From a checkpoint of a small image classifier: held-out accuracy 71%.
Rows from block 7, named by matrix and row number. Rows with one number belong to one channel. Each number is 128 + 24 x the weight over its row's rms, rounded and kept within 0 to 255. All counts start at 0. Numbers have three digits each. After the name is the row's rms in percent of the matrix's.
# convs0: first 3x3 conv (model.blocks.7.convs.0.weight, 96x96x3x3), inputs 20-29, a 3x3 kernel for each
# convs1: second 3x3 conv (model.blocks.7.convs.1.weight, 96x96x3x3, transposed), outputs 20-29, a 3x3 kernel for each
convs0.2 103:132126110140128072186114106150127096129164126113065141122112163116144097137121094088125127097141127130162173092144122140146136141144091102128128107136113103114143111121124120113118133092119131136117154144117121139124129140110145144096110140139094096129084089173089074106
convs1.2 101:104124173140151182133100122161111152169193158128134133101183119157151109113151106172145165113133121128133102121129133099115157116070128135133161140122132134143147098149168161129124134132141125157100169155122120162172082129114164086137091094074144152150145111122136130125
convs0.3 102:111102098144144094120131147082128124107116181107110177126148132096106142158140147077115146097151152154122078088114098115146113112141096111101153137132124090139158117107156157119102114140103137115103143121114149102109108137128126146143095098137112117113163101110125098123
convs1.3 099:125122145116108146121166093162116162165134096145152158150134140142109112148120142117148139114121109122123119174117142137131122156174122105161103115115116102134153125122094158141124146114108140091148118142132144139105123106120122122162185106126124114129124100142122105173
convs0.4 101:096110203116102131116069088065164095127145123112137122104116111114129160137110110167120095134121110110160128117103132147159121138139108118109084174137143145085090118162160116133126145139139160167136118123098167134129136195133138129124121133114089117147097114156124157143
convs1.4 097:080100133068082158181115129148100115144105118156129141119160160114105111102152119098132112116118151100076120140161145152142133069119133146141146151093091114133134115108085120121114135144156080118091142148113102128126121152132167109102116165123125166113150127146110156112
convs0.5 099:131144082137123130137164088181140095149125084139100149116104124099161110058106159159131156118140133136113162104105083106125129126112156127113133120072096143116086142091130115147097114138139114098116142146128106095133149165110144135142158103094119085121124126105123126125
convs1.5 096:117165121111109169174113110149136119100181139093106102137166165150143142158157137143095122111100129124127116141135127109160083142135159112099092111149113125102136145114134107138189169142150164121156113128089152114123096098096095106063086091100131175111133138119095149137
convs0.6 098:086123160144154194143158118084137194127116150114151153099108100141149122137113120119134159158114118097136134120142098113144135122095115167122142119107169114141133144158151139133126159129140136119116078113154135145144143157124138124144100121118129123136106146106107117120
convs1.6 105:170118175119091109125145136115143118106122135037109106115085122143110131122192163130127168103110180142129105150099107087123128097098111065107084144105094146134138120109113109101119122104157128092120112166126099154150171135122127122088097142126134130147111107102080130124
convs0.7 097:134191161144107124108106131187106106143147138147133117129126139096129149096139119116167160109156160121138150127115156143126100133157097164137123101134121108126142148134157184147134174137137154155219107118150128152162164137143140134100146105085164149100135117152129140164
convs1.7 107:088106148093121121095098142111118067108089097136108103115136098111080076111136067111110107121102088102124121092114123144132110078102154122112104119128149145142139113154107131101123146122138137117085111142106066142070188156123149155127141132124113124145142093115140101150
convs0.8 103:120118132074122131134127170137146138108127151134145124103115123148154129157122128120142137122153124137101089150163126153166124136172119126155156124151108079119107113129127121107108200199173127152087102115072100115122105155107146155144152129133118107118144116102092139161
convs1.8 092:146098121101134131121142119102106123156094168125116136131118183107109137152111129088099139119108127113124124148099121152103157112147102143130158075103134106121123119116106114140134098147108119127125103111104143119099115121150139121083196171107115155159116094122104111133
convs0.9 100:143131077134156113100109135115122110091107096153091120117083086127160130158116177142141158115134172084136135135076102121111067128084156163179123113163129146097109126169124108121118114099114074131103138096107128114133119093087130107098098100107126107104164156167109128105
convs1.9 098:122104064123135131101106100114130126148127152142135150106114110116140150098123068094116076143172136102096105163165095125126154113138112121113149099147111158131113128136128133136180170152122161127100145147135162138150145134088160154120157140157131125110139146157096103129
convs0.10 102:138118101066138124097113117107149097092127093129185131122116113132105128111116124112151122127144146102122134166136191168130112112138122109109130134139148127144103182120142149137138134142119106134133144148106155124149144127123126105119110107123096116132122145146117123126
convs1.10 094:107130137129128117147141097115129101122132114138113135159108132181126121167100133087131119144176195128146126151112140152099145135146128082112112117132179139118110170163183128109122170148114092110173108143148097128107101103140127155112110095126073133129148117158195115159
convs0.11 098:132115135128127112148100120189150139157168156115123168083131166106113079102159121118148153123145105081101114129129131144138138126124148109097131118127115106107133089095137113105107093121170117115135102133154109132132109130119123131153114131104136101149123153106129133142
convs1.11 102:139110134116135130100138155137098103142102134083107087097116111167137120105117126137116120137085129161132090153152152129117110141130092139123147143154153125099163143115144132106104127139147102139150088135117123126098114151098152163171116163120160133148186148141150136087
convs0.12 101:086083119129128128111139168185149094142103151123109129126100099131091092103096118144107174085120159101134157105096123134155123110149108160153123112157154123143120120136146133121154145126108124086115138086109108131092083154114127145102142130145112128135145104130104104117
convs1.12 095:167134130101168144193139172143161157142183123146167149106126112089114096144149119161137173125148130158153090093149139112126154077143154080116107125128129137131102135123116121095132112116112137124124154123167150136138077112101142151148145135150137110102100087124124166146
convs0.13 101:178181117136118141168136102115112082122112156140146116105148150123091117173129104140082147098149098110083158142130142143107110145124084126117142117138111091151124109111133126117103150158122109110157140121120088096132107093119104115119125104116130167119103160158127122124
convs1.13 098:135121124124145116108110110129152080148134127125125153131101122105124112120118117137099147127137109189122144140131157115118154117102143116150150076112105107129086152094154105149093133141093145105121119165117143131110113111107145126132156130150157155101154130123068096113
convs0.14 102:116156133116093115112132132174115107107100134100113125116122123126141142163148138118104163163154137157155108133122146155143120131132140123111167097112165138142123127165055131161113138119162165157135122164126141122138120114115147147160151144088130132143115153108106121147
convs1.14 098:157150115127135164088159105117115129155165132115122167108150140135128094086138104125145129123103135120130155103134112114153106159138117127112138138171130168101145114075113144153126137093119096137127094090094144081157144137108103103112111105087115169123199159099160151131
convs0.15 100:165146122192147133144119124141160164164134126130125136155107110160134142161145113133093148121107161121143116114131103115105154119117152100101165098123121089133105081130104102117138116142128132149161106137133097115155164111139114132125130118096093091084137096102120106098
convs1.15 100:117126157137120144118085077113148168114154166094121143109125102104133159121129137095120124097127129108116130136153139101124125132107103159175170156152150136156173156135167101134131138087110122123107098121149129111104156141160123103150151095138141100157105095140141136126
convs0.16 095:065094110063141144056111146137122071093139132082120129154140101136147160137158131158099154115079117129142121106106124122167117113140156131134101094136116094150159113118160117160118105106168130121181143097147115108082131127160116153134171174141115130141128107132146142122
convs1.16 102:134153155130159118154165156114125106083150139113107114177124090163165107139111071141136124189153127136150130128140091136090174138148107121166129120101094124117083171126157110120121127122143129147152148136112157127097081124106085118101115160112098111129124138130098137116
convs0.17 101:134113106114125099132108079138134097115084104106105127093123122158158096134117122115148118126129129118125137104081079085094106120145115145130139120118129115128099099124116174149165124091130142180106133138153084109135093113096098136119102125143103114125099109089088078079
convs1.17 099:096183134161144119121091129097123105108139147114177142153095112129144143098161151104156114134098153114128118142151129143156127155121110094123099165145112163172122155156141186150134121147136117101097116068069101082086138146161107083089117088127107161118139115134112118174
convs0.18 102:105127112137158106071126115151119119128119116136146124146123126119137126072109137106094079126119158119093142111104106116132171112125097125108130124096115096096157113116128151117154138100175154135148164143116122138120164144145086093146083149115111105093101109101126100110
convs1.18 100:140101105183112128122145126124090104115103093097115166162134144114131099130114113142133160121183147139102088142107160135123161114114126166148149109095105126117128127131120152119132133126119134130139115106152106099142136151149125113103127128126117155156148093140149135092
convs0.19 100:138130099103116122104118102117123125141108129150116107140096114134126147152156146135116123100111168100145132122103117117080103105097116106090126137131101084100141110124134099111165153126127102119163112152155108165147131111145123108119080075113112129169170139087131111154
convs1.19 098:142122124154103071121115115144170108092145132150163138143142136118144102132147153081103103121110109091131126115118145144087108128143136148147143139109097144142189112115136152125155124098148151133124122124111092130117109149125148152091093118113160138119111078128092094124
convs0.20 097:108110141126119115136119115138155147148132150115082112100084103159169100123102112137153119120147129091133143147148152119113141138146129081133104134119161125132132121088125085144110152109100121092128126139094130155089135159140125144138113110114138163069144127080099121085
convs1.20 099:146173110113167085128094099186167156131133105096121118132103096146152141125138137102150089118113131132107149122127153129118166149095121136109130133138102132079107150128128117146143142146143130142133164138116087155112091084126154179091129131177130134114135125116089134078
convs0.21 100:071069136072106101091126069096118136136117160125110116141098134107145123122122109118128107151140139118109091195145143101139146139152133186105105116098149136137181167153162168163138152176134176137136122113141146112137081118097117135105129088118125090100122129078131131141
convs1.21 093:083097147109118141136113120111120155119121125106112122126099151142105131109099159131159105139125154117101116162158113138150115125113164121119104104155138119136134103136094137155128069110118112143140098161157128119125143111156124127151196111179156140112165157106136152100
convs0.22 101:133101100143107109124127130113192118107153149131163110095129117103123153108127117120139162127122142095121104149133130160084085165086131111116139130110152126134099124146155133154175153170149145101140099157103127115138126103149102098120122113092101140083080148100111137112
convs1.22 099:142125130135114144166148167154150153168112094161139151113126141094121108116092125190195104155114142108140136132115136112133158086154134129145176138113156140137135151129126103155084101103103131126126135140142169151167116138152116149141122136156131116139105117122146144106
convs0.23 100:122092140101076145087139115117113074092127113089089097142165138111107137136140124146116105177088105107088108132103156097120126098130154158172072090131081149101131151111138118131107104071096153102124143120135145127128144106095145141113125116151095117177115132141119112080
convs1.23 099:080147134154126132123152124118112092152134129081133146143128141121135160096118158147115136127095166126142140129163143159140130125158157109105159100141151152106134106096128124139119106146168124099114113115114123092153156122148104102143143125131141112154174110089123140157
convs0.24 102:082117124116125109109128127132121151135093101113084088161123093135182120126099106117093156130161153133094128161118110122095098119098082129104131152165124133138142153125142130144109159091120101099098120149107107105161095143155126129147114108139157115145152107134159125119
convs1.24 103:139124121184106131124147100114147137116109126152129147122119162117198107120069189102158131141156072132117168139113124130086106119131120159110122115138114125117156137126120114106146134162153123139124124135103132131146131158120151153138139159143154146163163126144121110093
convs0.25 099:150130146139136132132120132107133144112167139058113102047102132127132146099096147145152188133120177118138141151178131116103144181140109102146167106086087168089115102137145078122157119117110127108105145146123129116136122142118146139115121126157128156147114127119125101140
convs1.25 100:137112099138171136135126120184169129118117110120126121153174163135107120118078124081156139146144101175175151088091139120145144099126103126144087131116122132149108091115129155126100187160138135098144105107109146129137125132150156129131087160129141097138166114096137140140
convs0.26 101:108110081150126112123143146159124125203144114163113146092137124114133120093144130107117142083107165116126161131143142120126138130118120158103098133107140142135156117119130153138130121154153139120125103125094143153140095109104122156119125149140172143193164146155157150199
convs1.26 098:140116127089092135108138112127139136115175119151123109119108097086140134129156128158163160169165109135133111125111107123165136186140101135134131149139126110128139133105163147121151135146124126110153152127159118127117172176168130103134123131125104128100133104140143077102
convs0.27 100:132172108131143108116117143085153148133142139114144107120125152091130125105110118131159133157131108158117123122107145117107104114164139097138129157099148129104116131111168088125141109159135111085148158096129099103129084141144137113111137119086104108151109152151112112118
convs1.27 102:149119149154112161137125082112136122138126136148135132112100148131157168057139156162117104161100135143096106144125128080107104137110145158123113094129109099157113135095137107107062131102102125180168109117156107134164103138121096126077133147124140146119154116107147111098
convs0.28 100:092079123160122104112109084081119099133130120147118152071102092123104112091100110091089127145133126141161115125139142125125116126120150097100106109131159129172094072143113083091086072098127131122113130117146121132097184214163106128105101093127119131181111115150127120149
convs1.28 099:131150122136136152169151145166122093137103144111125127189138139121142108150144150111128153104115100101141148112131123103113139133125098180110160137113115150134126113102162110156130165136128150103141117139100154125154124141156085125133131119090150104118150115138150086159
convs0.29 098:138127132138086126148150105133146163159164114118134090164112116103106108136114098124104092139159137121103141149115149144129109117117133104099104117121127141131128145150138151132123135125123147155170158107156133119121138137165149110103165153117138099084114108118136155181
convs1.29 103:154143156120124152142139100171165143154121128135121120115115154084147133100095126155145118138189148153138134148164115119121137086122166172149136097103146105113127135103096106114098154142117116099139159126113135123149126137126081111136114083129185152144167146144180139084
convs0.30 102:132116146121124120142111080138138142114137106124114116120129113096109102104083124089126101135185126173110116059134143136173164122100118135133116132129125130113080125129096177130145112107156106109136154145179105113170106130169146164092101130110149107125159158119163159123
convs1.30 103:160107153144126088145104122131108145123138116139128116142134152173144118173141141136072131105115120114116101132115081077144115118182139144120182127165104155128127089156137142104122155124121113115134090147148133121107154154138111096111122076103106125173124113120126121092
convs0.31 100:148149098097097122140093178157164211158117160100100115157177175113115139125097135107131119137136099108174131148121101103073147127134130157172105159130153108067098093107138106126128112142133142110136081088101131147115093123070150136102136169136121110129185088116165136155
convs1.31 103:119143122132151109176122150085109102151151145096144105112109107127138119163151122118102121137109078127110122130124097092148111152176130150135133137159111171145138160107139132123144147101125132130134121124079136090132112151105073098083127107117156101122121141143158136148
convs0.32 100:083146109139119143120112120108145085112118108099133133112133139077108118068095115131127103129132117125150098122111122091140165110131123108119106169113102133118142128104092108147153127115166112138153119128153145214189080140116119104125108181129109144130119121122181159127
convs1.32 098:134136111121104096163154120078112123122119144132132134121120106120160142116106146132112125154136135091092111073099054118083116163139147085138106119133179130146144119101104188142112119125082145119165086169119130132129074133172146161168135116097131150118118132156095148127
convs0.33 099:132121123140142128134090102113156127162120103149126153129143167141112109124097128095110112107133113140143147073133090121134144127129080181139113123128137114113112105121106143125137141131177146167160112174114081131136160120085133155135114158129166128159144107105095129130
convs1.33 102:129118073116123118145139141143111100135119115123113117093078088065110125098101101111117099142152125089130086113135153152114095134132145104140156114155124142115138147160122143096090118122130133128153107156128140148143147143151119139148147138159099098095136163123098136098
convs0.34 097:069134111155138118114138138122116094122126153117150123090124134101144097111117093100119091135138142105143101128112154166170121130174091141118164094109117135162116104138141118145123134138129122131087078161062149185111136103150092130103096114114109134131088102156079127125
convs1.34 103:154161159107131145167178164146154151197158155103128117195236139133186159154187125118149107126135111103128122074130141088140144140147122138159142125134137080100139130130138141153106158141173115187187168161183176135159151147122093117122145101114111109146138066147103127133
convs0.35 102:170078117147117080093119085098111124096137197107165165125109134137140116114128113131119134131111141121114128094144141083120123138130178095132082103160143134099121100105161109136126175198134124137133128147128143148127136140093092125143107088101132083186120144123137112129
convs1.35 102:120164171142085141134094164177146132138106138142119143105136098161142130202109124140133128173143096122138119102121092121156090126187167115134118149102109172125104077142126133132117152127097161133183129135114102131115124095150139165138157129131145140114144156140135126153
convs0.36 101:124108176118143119146125180118127128142163127176167151095086094096103109121150158165202176122131174123138155112116134140136125107119135132119109108110109110126154126108123100112119138131106138102100115140132111153141121144110103112119093143127172116109131139161158105141
convs1.36 100:094113131128089123120094093141127135122146121115142135128083128112148139115118109145097132149123129116124092120146124119146143167109111138145150174176110136143121098119099122134130106137122117133136065129089161136145127105172096121119102101132162155102148131114126106139
convs0.37 102:118154131137103126112128147183123146129129144149149147107128120089147159117129108123138093127118154136153102058093092078167110125117138084129119133141145105122118082120140079126124142122143109122096153105149128111135075105112111103114162118130120160176146142086110125144
convs1.37 102:142098094141145119147114086116119106141134094085098090087125117118153136103141154123141105169139142127159148164141115109110116099132115095098126141083088112113127158156134170120122148136101088112130121108138079114104102138145097149107131150114122165112123159150148149062
convs0.38 095:103108106094116143117155134120141162135136111128156143111165170161115128135127143113118128167115107086094111147119107114147103185160087114072121091116090169127098120119114121134117145109125121101137213143115086148139116147178077132181121124149133148137131164165100094108
convs1.38 107:138122123102088110154157087091107143148147137125138120096125123161154137089152066099109113088100144198175136145162125161159135097112119104124130176089150106097097156083121111149154157100147112132142140122127149131133137101153115127121149108145163136101098148156115133144
convs0.39 098:053095117113103133105148111077100140114075101140157145117139153111162124158140094145123131107132124139117118141139144090144144104183120098115135103086124166099148153146103170129120124162078064099136107127104158116123124102131094136137144110106144156125122121119127138145
convs1.39 100:118125148152138148190112132090089123094090121148125134094144159140154143149119123157151169124130160138149190137153097144107069090110113096081058174144112097115106093115116120108115126150131138119152149110147139113106136157127161154126118151128106081157118141104115109161
convs0.40 099:126114110133096082117123143132111098159125105149128160100160124140105120135119121114080131121125109158110186122111151108118123113140111122093101139129090120126118173109117099113133168097174188157097158126108110143110100150119152119103136112163145116127155140150142114147
convs1.40 098:111125137143111117121167126071170054116170073140140101141160118099123134131138164161089131126071147109133134129101099130094137140123126119148149118152149138151145120156125109095162131151113139126177105087159127138168131130141128109137135155127135111143147153075106112105
convs0.41 098:127121133164132134152136127127173142143153106128123093152131134114129137112126118133176149144089123072132155160121121103157126106126114136127141103128156156114113106135151126114108142173100104126117125115173146099144103140098100101069133116107138153162144148128139156150
convs1.41 106:113143128150182099192104133135160124123153105105103102106109099119121125121114099129127112088102134159167105114134172128142106146161101126120117180128136144119137099122106147115147077123132149123164111134147135135150152165149145115177141113148132098104145095077117097117
convs0.42 101:122142126131104109137132101104156133103124131117100107155100160156106097133112123117126112149154169173162070142101139133111105133094102149167130153138185119140140101099168116139125170159187102117126110106118101105101154127110171122096157097136104133140096082150118125108
convs1.42 095:148162106120098103110100139169101174159115116120086127129127128093101134076097136151128146138111149112102121128107141148090133120126112106125152096106109100089105146133139102130131109124161155152128139135132132125122172126149132130145100123130077124150086124125133125132
convs0.43 103:111117084138115156117105137105102148096115131094150109129117165148076118103090108125115100126118152118106146125132103133151165125168123099163145130112113123110133129136153148119159099096134130138118125114124126118128119124112143163137141094139167115154137094113141106134
convs1.43 097:085131120141137125121125156137160116163120113126155151132092112150142118145096160199155185123128133110117117121125118134144088125113143096112138121088133146120127147124111135093109139152086122095114152114124157135132116140124094116098096151142113091109156120128146090152
convs0.44 098:080128103106120106113130133150125102128141156147153162119145128121108104107116117133141163135115146132148106105158164129118088122103126113105114107087137074094118145154094111124152127132121099117141116088060132091103136140127164151182138127133149130125122140146104122119
convs1.44 103:147172162138131100146123127129114115086064112102112109138109122125142106096131127096118123112089151127130104124116122114095101081117092086153148147180162173177156148127093104121111133139136169150111135135162097112077131136126053104135095194132081103157106113098135156156
convs0.45 100:128149077112133098101107122112126137119112140107081123146111093124147114121084142143119179181127135118137169125149115094136111122060126166147138119148144126151111126166137118121096136106112141160187144130129127087095100136093103115108132132115131115124139139131083093127
convs1.45 100:080109101143088121108104153081122116111115111175085130134156137079135080158149134151095143130128118150105158130125127142121144108142131128147136103118156144147120087098150130135163125128166161138107110134132103154106117121149080167132101166164147141118153134132126149142
convs0.46 099:122123159106129148148133167132136147128109121117108144133095120148132106125117108145096115097136094105109134156141152125129117103137122112095098117087119160154134098095072114090102149131149063102097118076092145101120180129116144173124100171119092086133138084133157163130
convs1.46 102:121130120097137122185123117180158154147120104149109124137166095136177126093098106162091191126121151147134126119133106125125149118145117114130151168080099153105140185161143149115157163153121182137142137118126187126163113111137120131131107139111128100139140116127139157097
convs0.47 099:150090137186113124176111168094095098152106126174131118096095111148142119124109091128139146131139124125121106130113115096141127119119118123180115146126123107132086148111139117090142100151137187168113101091111112166160166095104114139073134114143125128143115125127108129082
convs1.47 098:134117124110182121122116150112089136168108111148112148161164164177142119151130149101136134098114097072117092077147101113121148102135124119115140175150141144099125080153156120120143133095150122131109152111140127141088109126172147127123116117113164171145126138141149119165
convs0.48 098:112116130134114100120141131126128164115170102146110082089134117130127129116097118095165160128119125109128101087137125136139138139142130120125140108124071093129149100112138126124177143110145077124119115135143116156084117112119120138144120168110096131119100132150111142141
convs1.48 101:192139127159109155138115119174111154134158112105066134140152125138155149112123102109109130135156144125178126149111121084148126138104108102104106100112068099143165152213152149120117143093124107119113127103089114120141146138143114122138168133138101159114136149099100116116
convs0.49 096:129075084101107101097127145149134105144097119169115118122128069134124085169131116084147140106102094106106077123103125107091115089103131095090148102124152125156142183166125133133158125152180166161089115142094171164185088092126157152163117165144115114087113138152109145152
convs1.49 109:106090099169176155167160161105108109139141095137116095194145133134158112143144122170128145127139098138101134129105139145138086153119128139128121134132114116089124103105072054106102148117126112097121174165136176111132147158156147122170127125158119081141111117115161134141
convs0.50 102:096158115128117095116178130079097134124113144141128130109116087145102109158144114139093122146104149116151160150131078090125104121123123122132142125143093122131179127120130105080160149126137130119110128146117147098077106165113115113091158123091075128108122110140137108140
convs1.50 098:116092095128139125097103075108173139117179114157121104112130119136140165107119148162146108143114110132158132100154103137086074167122164154146148108150122147095131124064132173156130088124114134111146114139125114122132113119129134139096099084109129118126137137113135122165
convs0.51 104:129132142140100132113115091117136139098106109134146141107115071086107088136125142112140169078129082158143107096112086109114108160142126136107146148141168149131153105101101134128146153113167151110118109091118152127168172187178121134133093137103119155145165140138111153124
convs1.51 097:143109147147093052112076112123124164157124135125122153101082084178134137133119101142113209082107122174134175174129072163137111157169114113144143149115130101144123155105123153151131145139188129133090120133123123132110114114103134093136123138170124146145082166125089106108
convs0.52 098:143107157109137135097142095144109115139129156089141103120061121140105144060154133145122101125115094147136139148120107144079131144131118144123106112098138115110094170157117119173137119127153137113136154108124160123111123147121107091122167108094114086120103133129105115144
convs1.52 103:152145093138109123148128102092115123116118135113128111166129158142113114114106146141146118158087152110168104143129147154104164155131169154176165114112153148111135128071072142156119118118132117140135129166151097157111125155161137131107127139132141159140191136129197144157
convs0.53 100:122133150139120140120117125124126155128165149109097113099133111109104088143147141124142127091100081103106121081084098154198144165139134133128124094152120155119123116100104155125088124137160160111116127127099148117098084117120124085134103117130126127135129097120184140120
convs1.53 101:122094127137105120104163124103111157109113112104091135126157119146123147151136108117150113168139126156132118154144186139105144140102128094101204122154129131165140141133111125133153114105112149157125120113150099126134136116132129119116107115109156131108136141180093108123
convs0.54 103:113075169110130115098123108138181117117185205109132136132146111103116103093149146126115115116086117105144117152129156142133116114124162131109133120094070123123107118130115151173182111123124155134109125068096128138171122115094138164103124116180077148130093147164120115119
convs1.54 098:148124158120122141098116115141197145172114126138057105157126133116148092155151155147146144136164119126145167129142093105140137135141126086167119110119121127140113148104098168107123153129144181178144155167126107145144111103121132124102117119128101168140091131112128146151
convs0.55 102:138154105139108140081095113137146139096135113120143122121082097118117095124108115093117103100109090086137151077153157124117187123095125113105128089113080090107125113117147164163132075127137122103121088168132157141126107135091152130167120120115110118108144100165123104125
convs1.55 097:107125145116124167135148163122104154083125104122116105164143188139100136161148172180140120120175169129136147131123141131137068110168113143132166120121152122130149128146091128127144123141135084115100153109131147096124127105119102101087104149094156108146127092134110124076
convs0.56 102:160108133153151114091146085156152117106113144138114137090112116135156125169104133113104117127159093073119146108132167068086130116128114119109121132127134134148177115153105123122119102121136107101103150130125145117126121171164084110149088124103131118104119127112117120147
convs1.56 100:174130103138136110168134108138121135129136146094144150128133143102075105146077133097108120126122155111133142119149142117154152170120101138096109115130142120083096118114148109173098115140151133081083157098199171188151081121103133137128167152114109131153153121135115112145
convs0.57 103:150119145110135095123121140093102142126137136106133161112143057116121108138140127133107146154108134143114155169134152202091150156118131149147155124084144113158164113132123118154154110111118108122167139147126139112119133137123085110121149125151122158127129176152095087098
convs1.57 099:088105127113154146102093102146144112133130146138115196095076111137112118151149129099113142155106125097124121124114115117065124099104095116142117110169123146131114135141139126129117128166128134135136130106108140107111169095135126102123127124149114094133080072077110117128
convs0.58 103:137078136117113132132210145116170170152154140139141118114097118112113085149113130146136117133123119096118094088127144127129121128129152093114116106105118129156172098136136107118116096142143097142115124179136139117128126109127135098135137169153088098122069105131110145160
convs1.58 096:061078107117126141157094129167130100158133146123157132113116101168167136089113074125158086131127149115132157155183109154165090112148129175187169166129117145129129120158158135144159141145167144134111179137134124151140119123147099132134104156131180155131170124084139101112
convs0.59 096:114163144136104131155102136147123150117153161118110142088120110120098135115156135168135123098136131139116102121167127135170111113175108109106119165112102152162097135100130134122149132141104108132137065091146120129142112128125178130097139153115167112164146123120150113171
convs1.59 106:076128159154153157116139164159112133104122109070113097091130109114128139145103107123126183096189149105117150142146112137131115161095170135155093116126142162155144107178109179102147104111127146148149195118157135157141087135084144121151117113113158092101176102117123074110
convs0.60 099:076087130107121120147124107153141112200119106152106086139128158138111082131125086099097138122099110085138090110142102081129126091124121154111116104122125086167170118144111134151124124112122131148111141119082137094105068110073132095121119060121128136099171111105084127116
convs1.60 105:131146193121160160136160124152168151110149141116115098140174162111122102139125108140106135149143125129103123115113132159137124123119122099111073129152123077128179163138135118141119152153197120144125091138144097131146128160142116125150165101137138157114130167144164145152
convs0.61 103:103101137112100171145120167132148121124114133118124108113128134143138093154131135118132094142128170128123145171182185182142104131110160138144159120070166107119092115114137132111124121132109179121117147148140109143122154142097135138129102103156153130079125118111093120106
convs1.61 097:071084103122075120078116104141088140122109126179188132121120109106119092112151123096129120135107142108142108112122145077117101100105162099118156152170128174116125116120091080087150111117105113092102148148090136140112132083148126173091232169151092139119110104131122120121
convs0.62 098:120115149111141099164128113163122152137143122138118153110130182130170151150162121142127079103103091095096107112127129140141121130126138107139136079118113064102104094137120104145158117152137087113105096112102113136107119149123164125142121130119124121096091109109134142099
convs1.62 104:156125134108129113146098141144143135159137102147106122089089095126115148118148066139112165129159129133154186121119144160126147117113120095120135152156177166157144127150157132110141110106117173137161153130168097115131107154148124139184136129140164135089143131135146129133
convs0.63 101:136116158147180130165163110081164157097153157109147122119079094107171105150113098132125102148174102140105115100167130132154082090116110121133115103130135158131135100099120161140135142135157099186136103149133098111159144144109116124135121125120086098082110124115137121096
convs1.63 105:137102117139135129133141186147122137124122168133155139136186180122166138145151139145070121150141152139086086124093120085111145151120141165161146108125125074096123102107134119095122138107157129137124140145129133134192142102076162122136131128146129117083128127097145090148
convs0.64 098:153086141116069123188172139135084128127148136154149126082087135118118148115097134097117124124096141101116101140091162129094100094130103101110112112127109147110159136110142121111111077129095132094102120099131176143106146104097111142145146105109102160131105124138122105076
convs1.64 098:105140155108148129128115110181122177118111149178168153080141135158145149124120143120094085139112100132117101139083199137168168142107171099138185115112130118104136117157132120124119125144138125128171152159120144132152106092065135136149118110108096115102135139127121164113
convs0.65 098:126128125137141153096087143085155199117092122124147108136166130096120133110131147122115128111113074118098133140159102142119162125110193148109125138144107140126107113118175143115140132149126085184189114095191095115117163125113138145116141142124125119096130084100110138135
convs1.65 106:118176117131150165122133134151162111157126114104106122141147117160123117098167127146168146157110125127160132150144092147102120103145136110109128131136143106110071106138080131118101107103120131119126163154142143118156108090104122135092145148142173141116107114123103143099
convs0.66 100:157098124136105127109148115092126133094170159121145131144159121147121096112160096078116137095111147161143142117116098136152160091159119132156108161155127145132100131109115093133120126130114127147132099108112080104134088096120131106145126122140070152119104104126100099083
convs1.66 094:137095078126116122108132115161141167134123128109124105109125113093120119070087148062122126114106109124154157104166150088095140102108129148130116104110102137129163125170144102120140180135118163096108162117081138116085145132146188178142162109127138115112121142115135106153
convs0.67 101:117153089099095125143159089092094131154107148206133133116122137097085114129161123106144128096108139067100126096116132115127174124163155146115172125102108101097113158102114146131127136107118137090066113102100130111149118129140131163122111133174155119161129113152171135159
convs1.67 097:104131107126105121140138169111143167127112176100126168124127130121163119062103086148171153161153104139136105098120128108134130128126139094168131140106142129142150145132125159117126161140147131138149127132108138151153100142127116147120145114088104126125091147087106108133
convs0.68 100:114111110153156120129151118108165154121145080085117118125095104124118097158153142141128086135111100141101135145145164090171107125118173092113136123156120128141116149134154118092121115150118114152131082150093139163110103132101106104151131072142133126091112090112141140131
convs1.68 100:090157128103158165115161096113125122121136144087168107132113110149134137083110079125184104100124128085099072183132141146129134113119157115125140105135131088126113108096104124164168106115147100071131102132147133144141109070100163133080102096118125148156105117155121149136
convs0.69 099:075097089124133106132137141137125171115120115139125090102120140092118143162100121148134117124147123179167112142174149129104157178122124105165107142123160126123123139141137145131106185121095131123154107128170115140146112082145141084112148150148132100144175100131121098090
convs1.69 097:152133098125158141134149162120118109150098145108119150141119116113073112109110138070119085173159096115125104097143140099121156162137172171111207101105167209136110145147105129098150130146143135107094110138071154139113124142115085117160140125167080164137120115120137147147
convs0.70 097:129121099113119084087100099139141189164127150116157123149107101137096120148123117132141126116151131102088107131121139166150138132169090115100142141149181123142120130103146127143135137134158142115133123110104147161154114171121121090178148126095141152119136106086113101114
convs1.70 105:142100164138108138137094141120135132120107128145130113110098168107122162146126150147130143113090110092096085121099125125165109128156104111172126110094086092180068120134153122137168090142132127100101178123116152141125145113131133105130138138202145144173153171160065087123
convs0.71 102:101143108100130094114101150101115113165147138094118133127120108085081097125127106127104151120145082153079105075125093123101110153120144127106140108159140181145134109114131138151174152167146151136112162122168130131101105129096206150136162130152161111114144125152154140121
convs1.71 097:126128141118122119150090153139172116167094119118127145124120163122119167147098105148122152137152145134128155154150104171117141168125151158100168149136147149112129123140148130147133094156143112166191138120151149090117131096112131138131146154133124100146130132089162125120
convs0.72 101:138151162161183105145122143094119133149115089123162116149155133136160114149126086099094070089093108099167115150128129118098109098119107132147111139132088083124085096110128117136108143103088145075129083112127107147148102132129120122163142148169108082132087094143114145072
convs1.72 094:111088139084120124073132143164121116153132109143113119087118136148150116112106105177212109153149120133155145108160129093120088099132163124141111096110125110143130137132075144131112117159112120107128142129092139164116117134095134128105130152154111115111121145126133123115
convs0.73 101:105110088115101069129142117125130139145139115118136075150112145090103129135128123116138146160115102093143117148159102138157060125148118124159141079123115139158165104107129147148148095138102114136142126170117094114095136098152113120120102096127106122143107097120098134081
convs1.73 092:112109138108135138138114086139127099164148111193171138109118139129139096103119144133112124090129129084140137106152127125129124092083142091056087128119117115154136150100092138121138158138145113116112116094105136137134159167162127144148115135156106153090124124122106166090
convs0.74 104:110123113165143141158194156123172138171143125127097115156130172122126119117124128139131133150151142147173100137098110146139102103121158119105148153074120129117142132133094143156071157153100084136118129132084082111148133165147167127103178149134140160112147137135150149078
convs1.74 093:157136135147134107106086124166118132164126138117076114087111148159126138129113153155150128108114119108131091152158130107161158151147157157103127154144119152141171119138131123138167116149151126113097129166119123153109078119177135106116099144123129169154126124135148109106